config.toml
model = "audio captioner"
dataset = "single notes of musical instruments (NSynth)"
decoder_tie_embeddings = false
residual_init = "scaled_by_depth"
Rows from block 2 of the text decoder of a small audio captioner, named by matrix and row number. Rows with one number belong to one neuron. Each number is 500 + 40 x the weight over its row's rms, rounded and kept within 0 to 999. All counts start at 0. Numbers have three digits each.
Before each neuron's rows are labels from the 100 texts, of 14976, where the neuron reaches its highest value: "fires on" is the input token at the peak. Only what is clearly more common there than usual is listed. The data: single notes of musical instruments (NSynth). In brackets: how many of the 100.
# fc1: MLP up (decoder.blocks.2.mlp.fc1.weight, 1280x320), inputs 0-106
# fc2: MLP down (decoder.blocks.2.mlp.fc2.weight, 320x1280, transposed), outputs 0-106

fires on: "acoustic" (100)
fc1.67:471450419472558516506529576464375462523564489514497453472529451471486493560478428489494519554497482482479472538547555522531480544466558518511483515453501482508506500490459536483556499552495493480462539471465521490517537520500552428523479482500487543501577463509512446553464440490491457491444567508502544455551466464398450
fc2.67:598510500444427497526468502502485474519469504520641455562504542511551559497582486484426544558493508511517532404455547493460473454514505529481502442503542458514516447554490513551509470486539431489448451520458499552528509498500426542522492523494466489354517476548500534491535496491513456489509474514403619578521499505471513

fires on: "synth" (100)
fc1.71:434489529507529555503535492483524423494478558476444512411480465507557496565520458444531548459490508495485470583576565548546476502446521484484533513486515477549550491496430530493464492490471525469471492414543472563462481449554546417517458482468545461523543539469493496596438469470549482508487507517578543517440444459407500
fc2.71:534505531534444497532535456492577448454400538492582556459510506521507516478533493512465507532502574466451524530503478476522492527560447549525491551492455519490509478503478515489543490461503471493529457504482504559486451452584507478555516490472511481575498465468488434531556518466547502534507508500504456552500479456508476

fires on: "acoustic" (100)
fc1.642:523446447476476510525597566435461478544504526521453438509580488490500483597480471526549465531469492452517452513529545514512482554469560473537513502436524527509530530461514545502471535551445520463430486462537470494521522468485527411476467434585553519475546536558518510542464409460483436501543580541541504515501540536501536
fc2.642:507506480545482409536522539492499511568500562494457501460427577506504502475513525524441493523459481480480539532491497440526509444479484527525500519524488456446553470517469474459482511495470503583532506533471472494549424495488570493418505481478452465614572491470466494482609458482547531489502517488499439519506543494515467

fires on: "100" (59); "25" (16); "50" (15)
fc1.89:485488503530526483489622478451479482503467546509480512461501461509513492564472474458473492490492509464403536534565458514538501488467515474508510472455520517430557502446495535488493558570525501543390502503547466477516502506563474498507517488590509490476538529542527448509530483505460453434493521546490452501491581512502496
fc2.89:531500513417450499474485517559517575494502520401538438534447461500532564470436543521505517558537512463526497553489505482516510457527471497485472551505441473509492516558552515523497555449489407514501543597484525488476480504430543463562494548462457552508578498487536546455538441403516502553486457497427443532551446501494570

fires on: "," (100)
fc1.758:468528456545474514452534617472415445545477530533417493509490550462521533529471427472581569481541492520459496540529559571530452512497565529479478519496518539495493444453465483450487510559467490556463512457497471539533539474535510473525448522521564515554506455543556516550490446500509428442454554539538493499599505499416478
fc2.758:546560537539445456495596497512533518504509476490518529542508509518485490471496513486436532578539469522450548520464460465446540529494484501552573599468446525418509462544525521534530469534477511502478472531489484540524430482494509496486457521471492490603467489488514436461570502437488451543488507540450464528466471401533485

fires on: "a" (23); "c" (20); "100" (20); "d" (18)
fc1.651:534527443557457497479546447506438501520515501505499474501594493522576481551465462442475442500545501550506500522497505522517450572469501464526501479486480539544497558423497533485492524555462468523481534463502474564547575524494480510510482480564522480491481518557506513555478529460439451462507566575469442536470548574499485
fc2.651:496479591524527490543507432544543519520428551521439517439518486466454514500455512520543494525507581483532444455448517537474447488546384530577428550497512486508439438540527505527527454431499513525518465512427503417438559453549500567567479528514485500561432525456442539522424470469503526479493509510510481514457528487535503

fires on: "acoustic" (87); "e7" (13)
fc1.539:491492433519458561507523529479481470449542533523497424492521451509491494582489479478476476537552434517507504587556482578548423572460497445473526511465574490488584505513477521515507561590534556441431526483562471573504483442442513434512473434503546473495558507552513499515468484523410412477571483572491524515507546528491493
fc2.539:516487518518565472575562504529465432511497547534493430477456518432487502555488443451475498473476468504474540557486488462515531429439459485483517539560496450405504500540503408491518474534488471591475464488461483492515446514527523511473513502485475466592568509479512506496534474467505487435518519538543417444490534459507458

fires on: "a" (7)
fc1.664:460453521527485508534592497484540528506496508480468489458501504521545554520436492519486419523519502436540487459551462513506449592434535535477501521555519534459475529486511546524497472566535488447497527575525515446478471552545536453498500491610509518439474439520446487514485547438444537489536414470474485570514492448561426
fc2.664:515504517443526485478434505519493490481511517613512475523516480512507451514468461505508485494490510525489464476502505516488382487534481519511520476492515506528496504542528467539465457455482497436486499434464546499503531410546473496527499477513517481343277518492453473500470482555494501502487498492547459488496550514524522

fires on: "c" (48); "d" (38); "f" (7)
fc1.92:477470499505436480473586527443451440471470468480514431470534526539541471546506476502522488488524475461474523555469498491559489578477526468501476558555486564505523484461481487484522527533505529506416587463551452470491469529466546461487465442519516460484489453493511571547512543487466477441488567487497474477436570548450490
fc2.92:435470574583509465536548476535528475447406611482404542489540521528519475469497485466547508431490525463485454512553522539536382523455470540489483556482550525488537498506486432508535458460544541461495483556439536494502475465567502472511460563547576428577550525500439430512491501476516494467531433563580446518447537481535455

fires on: "c" (37); "d" (35); "f" (26)
fc1.617:464446445536477442540527513535459476482494542526427416443606520499493502534479468495546458503523484519485488556455560515580529527487534455526541572524455512482530569445564468491501537527467508470490554527562409511466541523446548508486488505589488453540522492496492493569503470482415477456481446497504464544485576527491456
fc2.617:543449508545501499552530473502533455479414514486480514495519489516509449490466448479580506458472504507451445546508457450585398520422536568473508499525494499463518511474518460479540445460486477474434427531475522520524578487499573440539533523525555442569530515518444437548503494479493430487546476535596399496448564504537518

fires on: "velocity" (100)
fc1.214:522423470465477507512572482541484439521523533539495517476454464474504453546438490522495448503479460410453527488564519503521487531437535459454447528477566553486513541497470536476501523568530567467498516516574507459542482463462566403506427524520545459475484540533477578531547491466515530491555514520576484475500487497543484
fc2.214:496535515476525499446459508487481539498494497567499498518509496517520474495481501505499513502492514522489478481507508522460316508587496503504508479506518521522476472539512486509503475481482482464540491437474516510483506450553473549515500487511510485311315534467483519452454484546516549547474479485531484472486518498517524

fires on: "100" (95)
fc1.41:503528419572490483541606531449472478533450523519486484434542496527490485536505460511586450500486510516415466559468481471527499555429513484486507546471476538484539527419553488488474517557504505551414499492568398539496496513537597489517455517567547493519511465533553514574481520456423467439535501514520522571528504515454485
fc2.41:463435485466503524607537546486506485460527509482472550458485476487560537473482484491584469419459548444502505518556540542515496520438542496465497478470490436538455575416458495479470531444523494464492490504454569479549565484544539400527548578569561516610558437446441498486491493547492497479499476513548387471556509568531505

fires on: "synth" (100)
fc1.85:447486467562438466522541510460528422423464522500473541484488468541548428530435500566538487515490569528526443505511578545578485528488469528557444533486515549515527497415459535489431467488465508434520571494573517574474501493469476451480452472492560457531473463473485488548464500468544459479503526542522434524442456538439462
fc2.85:540511480555483527525512462516502505523447508470529510457499489484466504509493536542467483555514484427462503582487507495499540544576463481531489571595478550545512486478459575479592527509495445499572475498517481509497465481491498512523530481455479460598517501429525478497539546426540546560491469498498504472488457454485488

fires on: "electronic" (100)
fc1.709:456535501583514447550520510458499489517515533430456573478500446462479470504509525513562413395582547538501410508480532570526466558456419520526484538495481488526447515390543545496509526464532517519516604478595496534468443564445530519535545524548475470556473522505511508495431545478478476480538530467587431537432439549525447
fc2.709:501497513463502538511363504492548533458542474430492514530462493487483494490511475457478518502521562574524520531486483545493481506513493488519442466496500523502427510524477475486474501499500510340528504464547495530507577530500497511509485474456511480478465565525519472490485486526504492488511481519501512489475421485497535

fires on: "d" (37); "f" (33); "c" (23); "g" (7)
fc1.381:504467472565441456498555526478484436451517493496440416466588475462493456550554522490542506512527426450493464506493506544594509521442506513456470533517470527549560542470518524469482506611495537491448557428562455479535466502499577425529463422559560513561553495502507502553484518474510490423487526544517495546495536532445497
fc2.381:501415534469543474483507538525474512474520544472477503487537442512489459501486505505611503434452432464528428484539555495496524459473537543392495496524525465508562491485513475460517462517511452509503484541463602443533445499541462494530503542497556452534629475446529497528531461545504472503411487513510517444523568485467520

fires on: "electronic" (100)
fc1.98:433476495516467462528484513476446552491489518481443514472460468469463442541560510526550476487496475546475456538537460484518505534440507506523441488508395496552459531391489514459520515496461467477467608483536431490519499521459497523484557522532486506524456523522481542539449502546540511437563520517551449549459451506513480
fc2.98:489497523455503527490367514513548542480537494433494511524464503484484476497506479453492525489526567567541493524486505550492457505513483501515431460499507537510431506539476480484461498487488503380531503466528500506501580516495483509500474488457514480472466565519511466478479472525489501490499468521501515487476426490488553

fires on: "100" (100)
fc1.10:550492470541489498481534516446470501517447520532466443478608471546510469531490445481518507533536498467501515543444457510550468577450531495492471506438481533445550551406510520461489567538443532510456502497511507506473501503517534465490514463580541473472526538543515557477531509464426470436523499511502485525449537532459481
fc2.10:538458503521500544472513497554511479510416517554469471490500513537566546489468508547485492504503626491495450536482531422564397459409459468467408496523469471520473508504571346584466448448564501529465434544471497439577549490489541500549552530555459490542541550537478496491486499499511522511545489524504494513510533515533451

fires on: "synth" (100)
fc1.475:492525474510509478482500458454474389462466561480564512486514472536535484577481459454478564488484486455484486583542501515567432574457494462530484508510487532546561500441495481486516483543486480481474515434535485551479501530543493485548535466509512498541555504565528491586480460469557413488508501560559438492418502440507524
fc2.475:466498587553518503523493441492542463413469548486467500456538462497465415512468460449483491483524565494476478542557469531508448534450445534519486608505493508532510495497508420541501425510476537444491507465467490534458509431554503446536512499454561470610449524467486417526496480475539446457520498545559464486468502468485494

fires on: "acoustic" (97)
fc1.752:430509518538426468510544547435456481488546526546453500428508464540536508543500491453533475477546542518487513507516515518524487522466522495496476453420498490495548528459435511478474550557479488483389512478528459557494533508546569402496493453612489519527521451547496455551484446516442487492469586524483528502544471523462426
fc2.752:548494502535461452513556476531551477527451508493548515512509503527539479443516561530456494574512492469505549484495505466537500510503481510494558534545522468479558471510511534476524473445496514513474470586434507530518451478492523472461443495525459519566526473516487476454572493402478475502496514563418364518519549469535470

fires on: "<end>" (98)
fc1.260:428476482498491446489520589451494481537471563508466501499523526545558503552538484533577484395502469493460521467573509511522458540473476512508464448486479586506467505490494447479481522588477511500490481525549468554463452526530517485431428475489542449519552516477534520524475421473434439472541564484540501554510479563521476
fc2.260:565506453460509528577431479502460524464517488427502452454480485478449519476488504480492463547464488492513513558528511483458499403509469440500550564549448439515546481483447554498525511506491487565507541518510447497518516520467551477566566505455511533589486442476483543560536507453603520491423522495501443493523532462520595

fires on: "electronic" (95)
fc1.620:448503444519497493563518539419477467527499482477429505459561460444470493605483471467563541487559477475505473545456446567607523529471523468470450491470444561494494521462492487483454534523543517460431527480520511513493523482539516430517503418556510497555493554565540521525470478462472497462502544495487464552547486521438454
fc2.620:546471483499493547496543515516523513538530386421506502484495497511443497406503486483477471532543542486481549479494530463484517520475428456537459508475453522526482538457438538522534556482530505514450492525567480502564486588422542444504487584487471514537486521516481541527462481552532552421561463470435522466526452394525475

fires on: "electronic" (100)
fc1.486:489520443526473481479557570450465525517480500461434479504533444528477510525522413536566521435543478492493439584495468474577441571405525412516515543487478509500507522384552489448472580543475524508500580475575395482539490547463570487484526443560516515554559513528538528561524513530456508466543503465535440521489526567490439
fc2.486:512478481443505572543428507521514566492558453431490546476507437447479541465505508506547505489505567499519497509517497543514481488521495455484414502456497517498431529484486510511521516451551502353479520544520532496538502498478517448573526485517528531483486539527471521524464509515510514491489490460484485460508448517521517

fires on: "c" (42); "d" (24); "g" (18); "a" (9)
fc1.133:509428480508496526546584482513456494504453557509465502487531434515542486497467459476518485465523464465483498490462546526560505541429521471500552561478516559472572499441518537464473513533499532524476498527585472462536534493507529423561484420593518482569492473523480475536458528420437439442511477503512494494477538548523498
fc2.133:433472531523481463509540498526539463458432553434424597495505482490505474489496460547577488484465505444476457519558462499540412507390513509421491575498486504490525516422523473458557515489455525502489499542460503494517478491503555383509503585529548492568601523493467510547513463483524532518484482528505431453480526495529530

fires on: "<end>" (58); "," (42)
fc1.227:442443498466511517498459537459539435488458491438502449518502519531566511579496452439547547482476454463479458582527554555480480509504503470471484502488470511536482490420478478496499516483476495519497486470573468514483486507464502479441448508524536422510553559515498491546448508576485515481526450559522489438465452508474494
fc2.227:516527522517469506519536460476508545437526486524497554542529508451448517481442503527499466545519525501429534478495429474440563501516411512521540528419421435481403504529555508496548415501448452566487516531480450461479454473586462563498529530528502490599453452462467505562495511516492513512418536456489521558511479518493465

fires on: "," (100)
fc1.537:407516464494503432550505535442519453428459579556435474411508524543524483532498431496565532429495458514519467510446502527532446517440453530467460499515523547551517496446505469487462544530478533509495543493561443459443488470521518408503491541513548485483516450529475540509500481507447471515511526515573439491536533585467524
fc2.537:519487478442506507424489514524493538512527461441480460543514503496420531479520528512475448539487461420500557489507514494461594460576491465457522517527478502476527514517459549528629559483498505559516470548471458510539495521420530507521470527449435500598580480443482543509520468495520542464458487481450524518545480435486488

fires on: "synth" (100)
fc1.277:515490508513452505448490459431449438493453514532506520476488492489473494503450420493491531445507476432506550526547562520572493586417470478508467518452516561494588538518537487527435468552400427498497504487532477571505527488451522436526475550548540486569522525495505542576502480424439525456479457545474516537406520516429445
fc2.277:559507556563445489545525431490563489480405530463557580495541527528470522450517508507492489502536578494492509504507468452530434531536419567539489546485476525521499449494499489492555448425493467495484436550460518523487495465579475512593500546469500448584453492459464440559519506451538476515484474491498436593490492502463447

fires on: "velocity" (100)
fc1.27:500497451515490496532584492482454476507506561550440441486565504580536419539482445477504493485499469517483464528525488542561476580490540448508488526482553550462574518462498479512473566517474502475475543495575419542491518502467562465514493447569513431531568510527520526544547522443425464490565507549578471521475521499506509
fc2.27:515502437480477514564507490491455483509510492458439504498487483461443569460475526515507498518457448448471487516494492449482581444467517474555488522521488457439498522476442522492539523515491490622511496592518471457517429504481609461516597514493444548616597474471432601517522511504548503498473497475483518511535497553523471

fires on: "<end>" (92)
fc1.401:501502465518486456483524566456463411456489602494444516502517450584504432580547495506561442490534468479497461524537568555500465587475487547484459525432499584513549525427513483481448552535451492494467524475535509528445489464526524434462467491535577432473547490460529438506525420452470454526527533510567506543460482500458458
fc2.401:519496498474523513562416473485476522505509504436482518428494493441446567466497537528503490488473533438559477513519522490491561385467465449496484539547475423506492491482463504520505520455526457572475547596502481505501476525491561484569581510469492508609526432485463592547494508453576509422443540467476454475534517546532525

fires on: "synth" (100)
fc1.679:465453459577474464548555473458484395434458571515492531451508471498547536527459475507558499434536561491486472544579571500557499533463509528552438517502493526523535489443469528499543500493422469537504534506473496503474476494526547494509553547478548483532522520510483505544531458502523535422493489558523523526432487453403491
fc2.679:489498537579441485532575488470551448455415558494522578448550524549484507491521481536527509477502577453444493524533480485535466556539453533520465564520466550527512475462482505472557482476533490473555459492481515542490440446605488484544513539464527457539496481445478415528537525470569526541520458477527480542480480472460453

fires on: "velocity" (100)
fc1.83:466495453476550468531484554497475411523536460543428523460469469517590505478507511539454478464465441457451519556462533511574517547503493454444520539519574517524559448448494508464438566517486496470520536425483514445498514442541535502534478470521556525487494488514508569474517481506497459506530506523521476477541477472542459
fc2.83:507519470539492472443522497538506519498484486505487490487525495491504516493483518488475521550523501486498522530478498534523426535581526471492480513519586519503520476537488534510539524537495474482548478518495499508509467495509534553499501471522466494427528553511497635404514515460499551589508457522468510484441507455517493

fires on: "c" (36); "d" (29); "g" (22); "f" (13)
fc1.195:486476441501492451497540441490479445514466596527424520456589454539557447524507493553527461506487470480552521549445501557600471557410508473481532541496538507484541528459529515507466530500453527534483549511586519482466462532483505432464495467564529460533479487503517526528522482481503518432542474497518488493500576551516508
fc2.195:479481477501496451499516496519566460512452547447433524472514474488509479460514511502517489472451466471518496485516550484530398474405574534435534481491522472499526529448473463485496465457549568515473459609501562492549507487486539389532514613511521470614624486482484464549527454517452453471484524550461476497516581522556527

fires on: "synth" (87); "acoustic" (13)
fc1.460:471448422500449522435524568441469461425520546533477498488556439549570494586486472414495555518482464458471490512544535545554453552511536479460500482477548501462514496441469508523541521514460527437439518467531469566534514460537553402518521479543504520543525504537468517567550475531472419472500515541493465506468481467431521
fc2.460:495504526487523449600512460479556435475453537491529439517497530509484466516520486525452479526467493487485573505518503436511500460440473511529507543538460436419491429509531432495526462482436498576474470504485446555496488510483521507488497471469459443627542470480507455510515456506568479455521518522505435540503531499510476

fires on: "," (100)
fc1.99:417462456510460502470535507486549408457473566443478505430530488543503493573489439425512456466556521524451496515529519540583415523440536457479502502526509547517492489458523525478449504580433506443490522425511486498482470489474614416462481476578586509532528507522525517466534519515487490498508489537498489510452536515496541
fc2.99:557537507476506521525506462500514508497524463479538474488477406435458515419469561503470439563483465486452513475509471428501547445530445490522566585545521456503532550535531548554559496483483440558506523603420465472541454522408518485541556460493448597576529478500491534503518514447531513506473528470484494487530544487568514

fires on: "100" (71); "25" (21)
fc1.467:508565522500462537461567474515420458548475492528527416497549473545517520525488494532540544545556445512492497527497470516509461558470531511534532537523509555508523535494560535522472523530507436516425582501555431490493508548434486524491565425591544506495459540597589514492497457464490489467505479517484449536471533537506537
fc2.467:513506578502539473516466448538511538513448518487471539454521484456451521505458534469480548466468505466551458486441538560467421447554428541589456502506580494520496485549476499520544484430523489478528472546435455417466511457569529615571495495478455464542436483456427528473430527473520530448493493501483490515464505495523461

fires on: "d" (40); "g" (16)
fc1.513:476439496530475499494557547535524444461471536557465453405530423511568452484457475500568477514536461471512482515471560553568451514417546459425508553510525489502523565462516500520467543576491493469451517490563448456456475487479565391481463530538535460523488451498542497541468515490422454504522521554556487510490561537571497
fc2.513:461488535466534469484453458540552468499497560438502494471434451476454456491525536552482492454489437436510560510470547477497595448488485537422558515542537430541542482460533503486537524488491458537528558587482476445495430492480507470516553503413499485621598438490514546465545508490469517487477510511467485518532530544517498

fires on: "," (100)
fc1.461:494440465531512451543597510497513399491470596475444438469544486517513523510465428504552497450465546448503430493544483565531450535486533488501526542501519568482518550447508492510469561528450541538414516488508495557517515468520582481486510437540515447484516487511534551513475495507466460494524489532498487506483566561487463
fc2.461:523480487513491445558494450484540551472480515397439557467521463505459479436474532560482427503453508422530500502493521460512565478458467493536470515548546483496534531481510518482518498449492481527521500672497522461539459503504595470554569491494478517608582489483409581541563532447519502487476534494488425505475578522556455

fires on: "d" (35); "c" (35); "g" (15); "f" (15)
fc1.12:453512444499491529469538491561409482537513519491444426482536476472536466481484425506542491507529445512533475519508488580448457506496530501509485518436483532507478535459532458484474519474576527526496533443564483492439508559485498529517453486536523466509469566509519516502473441502451408457478490556459480535485557550505501
fc2.12:581518546558463477517505397535509507510392512506493476476511460483489537514432527507479490538557566492533481511426478523488452493510420557544448569526557539516492457556537509536515465436470464507417463558484461468435553479543552558565494439519470469560402528525436556515452485396489457486498460512501435566432516505501464

fires on: "electronic" (100)
fc1.734:477480423534509468489514572498431463505486493473456454433497467487503510605526424516573499458521524474478470556525494525577453502395519465478489534450489553516499482364514492485459606536517528508516539499540415492501506557451574468515483453538563532556527519600479543579483504497493473515554498520527434523533482548465474
fc2.734:517480484427494585560443508509534560490563456416506541471500440459488542467525501511548511494514558496536514505499502539505505499512479442484429483437501507511425514469490522502501507433547510383457517541508529510537538489481508439573522482509550540469468521535491523541463508514518510491485495459486502486531438522535528

fires on: "synthetic" (100)
fc1.571:490501495572490417482555529444444462463453542518486460466494516450484434570540511521552542480524469516438508573471516501565459503481549520505521547474535489559518486479485528474499558567510465486431566470507435479477483523505476432510483433541526470505540453571587493479538505464440515550482555501522471458442492460462473
fc2.571:461449491405527513576516537500508510546472452505434472473485506506495575534513462489484514476465530476515520513503517519562394464466499462502485494488483445484448545427441426507476451479518559454454464481521515533550510490429576481541514563499502487550562513448502490501506478491509506435509501513505485560540495515539455

fires on: "d" (48); "a" (24); "c" (22)
fc1.465:477507474536498519457556499475457498518474462529495416478547431542544487530498463481551488517572477525489523498451466547516485541478480471446477526538499560512533496476566526517503568577463538501486508473558444518472509516488589496544493495574478468503485472545488510518465508467430466432526469484466461562472514476514472
fc2.465:508522544482532493539436480490545545423507558459491492506474450453485459502505457437481507499561512525536472505561499543495439471461450530496513536469512470489509442558537436555494442500446478470460519476455483518470558470480461497539502479494587470606444499506515485522434403466510437465443482556528465564551469514473578

fires on: "synthetic" (100)
fc1.647:445439475567459489479548606481482411510449571527508465503534528519581473542534442499466558501462529540470500557502574560509506481416604519545457495534481505459552468443511530502402504592501520497420488525495497544500464474536525486520512457557556548524565512529505478470488452519436524532548471552545460522511518457451450
fc2.647:553513545431516516525464470500563573409555457464448502535500515464390516464498544497448460534539518479490602541450448492490562494548409481487515553502504510496453511567497478614590496503480502459486467525431509508556472465465565521574477496489434520541495553499458555455511524481541511475515468480460493545495437448512503

fires on: "velocity" (100)
fc1.478:447455499527431469484560540496523502523435525474450478506522490552497520488496422480554481433523481516430500477514501580519486503436542493503457459446456510526532548476470520492544520513440492517470484513511511525459482544517520484474462474532521418529493502541470521535521494483492461478572475505500435512522493559531471
fc2.478:598539459533470515489480434512506498459532431536503462528547446506457494424495520525470460575510495520453523481491479443503382497548506465521586539524588483530528539591497531587543512459542511455463489565477536517547503419443475478556565435538457539448489514510447555438515554422495469525528509512477482491445559478522522

fires on: "acoustic" (100)
fc1.217:470461447468477551450542498519481488466500448477539459509631489553503551525516480489547491515453509449490530433501576448526475542412548500462488535523460491516591572497528455486529508512477478523455478468585556472521491506424520478485528464521516544446584520488487528551477530536485502533550494553512558529508470543539470
fc2.217:531480498403496545488484543491478480512522479509558441563515506548543506515512446461506517541458504522534472463544568525355477464509537534490455389531500519522523524527440493513500506496515470452519460452550535502522570584441435506471506455467449484351521511510528492482473459564477468481491507525487710490497467527466559

fires on: "g7" (20); "b7" (19); "keyboard" (19); "e7" (12)
fc1.627:530455469544456460484574487500436455486484535563507432496521447495522447551471491488516479530554472468443524512447506520540468556436503465451482556492513511495526539473599509480512553546471453493502514466531435525519478493515595414531501452509526536560491489509484477521530465481460474456567524577533475490482529522476485
fc2.627:470509586539507436491492498494574550498454546515550514481520523503479470470472522522483505470515563524514494471460513484529365495549421535551501492562533518503494485558497445557506401500496469454549492502438515481497500368527496523551471535482467518579461481394439426482539469467524500499490473485489489552497493471461449

fires on: "synth" (100)
fc1.530:488468483498521479500573474436534428458437527479531534441549507497527525579498447494555498514520542425437511555512499527538495561465467469565512546449521498541526494485474562441467492538468475491466569444483480533511462482494506440498506554494535494487504487493502510541522491446543517451486516496500529551464484448445491
fc2.530:524496543574449485542506451471563467442396545479552571470552525545468502506521503517526490486514582465450486513531471475529468556547443550518472548519466554521502456474500513466568478455488464513537460523479500533463471457592486505554512533463507443556487516450478449548517514469572511530484453460526488547462476495457463

fires on: "d" (43); "c" (30); "g" (14); "f" (13)
fc1.337:471423475543519473495528501520514421526435513529442503467476437510484481564537407533520443483546533524459464522473537530539448521401529457454530523477476563537517529441549483526473517563420526491431550460556495525488546552518520475510515465514529469541573534486489563515474499501410491465530498505531474548504542487474514
fc2.337:456517526427527473471510533552506485495492543426440497474467501510480529487501592548524446468438408460534473517517477500440587436480462545465527521527523433469503528516486533510504510522505542575546483568453535433541451494450583469481481515463500509625631453450492498481560533510476517471448500496516509495542527497575505

fires on: "velocity" (100)
fc1.553:477433457459503505522585509571523429494504484508422445446480519493508447539461450519540481465445435472456569479541516551563459560453565427492527566491565465540523555446539522487461587531454564513511478523531544427542498519461567507544478498545523477478488495550473523453488506471521489475587512468581490472466490514512476
fc2.553:493509490540497481442493509512503510504451509518488501486532507514519492487504509480497541515523501509508480526509508544502259532582522500481477504514562534519515459520503514487524507500503489472532470474495507531489486479533518546506497484531492465376482552488491595410482492462512530586491469526503490473473525468504502

fires on: "a" (78); "c" (13); "d" (7)
fc1.402:539478465557422522511525491524439477523490538576541466495507508528502518475437512474551480455509508453520523569521517518566492573462482477578446564550463490559521515520532572531446517538469445498455569461549421507505540524503527488555554457496530490551446492485518527538493449442488495422535512540485493526454492507439547
fc2.402:548486567578497500561471388486526495485431532520496526436536494472442486530451509508490477486510564500526449514437510523493423496546388552611438522571535528526496468529505504511536445471492490515487459526452422448456551495571531577586527493498472475589400526466444522553441486444535492451505502502515443521431486502462467

fires on: "velocity" (100)
fc1.183:516486358534460498508571474546503463465542554445481513433553457492534451540509464457551480501481442464522544498472503539605518582513554476520537499509520474542550471520564493527473515482550499460453526445501475452478467539480516426492467474506484473514538485507449511498524503527484516529522539547503433517487524502566489
fc2.183:514505502528494506483500501516461513526457478509478507479531517500504534508522504488516528516508497494521497536493516526500349513578522499468465501511570510516510450513483476494547501488525493489541469488487492538505497516521541560528519513521495470436515561477529629423465519468513553600485493525476475466495517507501485

fires on: "acoustic" (100)
fc1.711:534493477479496578489553518518444440449533466479503492538588448579482512471463428489540445548495479440553494495594590446521506530454559524450484486489472447535516526511518448457553554548451510440512493459556564496508540522478511467467488547504502505424514550513525521544457496528468477471547561535527562478505493525508512
fc2.711:520475489406510550490493547492474481518533469504551436559506503554532504529517455462505515559453505513534485474553569521347493465502545529476459393522492515511521527526449492508500512502512466469522460446561537507526561583428430498469504459461457487362535515504532491484468457568478479487495509533483704481506466534475566

fires on: "," (99)
fc1.581:431505465498536555543521528510446421516467480504422458514516515539548545568571436433535559518467437423480485547580503494527490421496519513408446430496510460477536479480420469429477482567473537539485490426514477500435476554484515439461468536477561503576574513545565476502438439575491508505463500596570532468561461515450500
fc2.581:460472520516537500536473513490501504498499514461422530485480551491489526530523487466537547498508461439518502541513499544421564464519451480490487525480415461448465453464503478485532471535529491587473509506521422457410465510548533496458544536503534428619508456441523517562480458524548486510449517559533472506524450525557506

fires on: "100" (75); "50" (10); "127" (7)
fc1.693:494504434539440473529612553426509510514503583544453500533582523574572543531489472501554462520528501511484447499524525572568458560474544481502433509468474553467510480472487484469511557558466490519442467485573525580441517520533511504458476465510550480556544530561535534501496474503506485478539518483500503504534461572467500
fc2.693:608557460483454521534499410510474526565462406508553472533508456485494552442469545503437509577525516514425529499431438443503504473541468471546558556500548485504510523542476534530578463430524409564464501544457445508516476460495544515553587467519483555510470513524445527488543578438528508530531485473473528521457541499520465

fires on: "100" (68); "50" (16); "25" (8)
fc1.190:457526426522454469512568482484492464511447537513431448443533501561503512486478445443520455452535498505419505499495527527565525537403569456553526555471526549523543528415514488452486584608443521545449529488539493523447526477544548455485519459511499477512509460539539507527494549482487455527555470484524515544406561476534433
fc2.190:513481510542517422498583506514504422535446514498413538463513497536564483489503504476553486490518458490481520509538486446549446481473540477485534513493556499507540519451513462503504495499518520517457487578495552477519444531515592434496512479521509462590517476501441566547553476504545452496506492518531418471510601506557494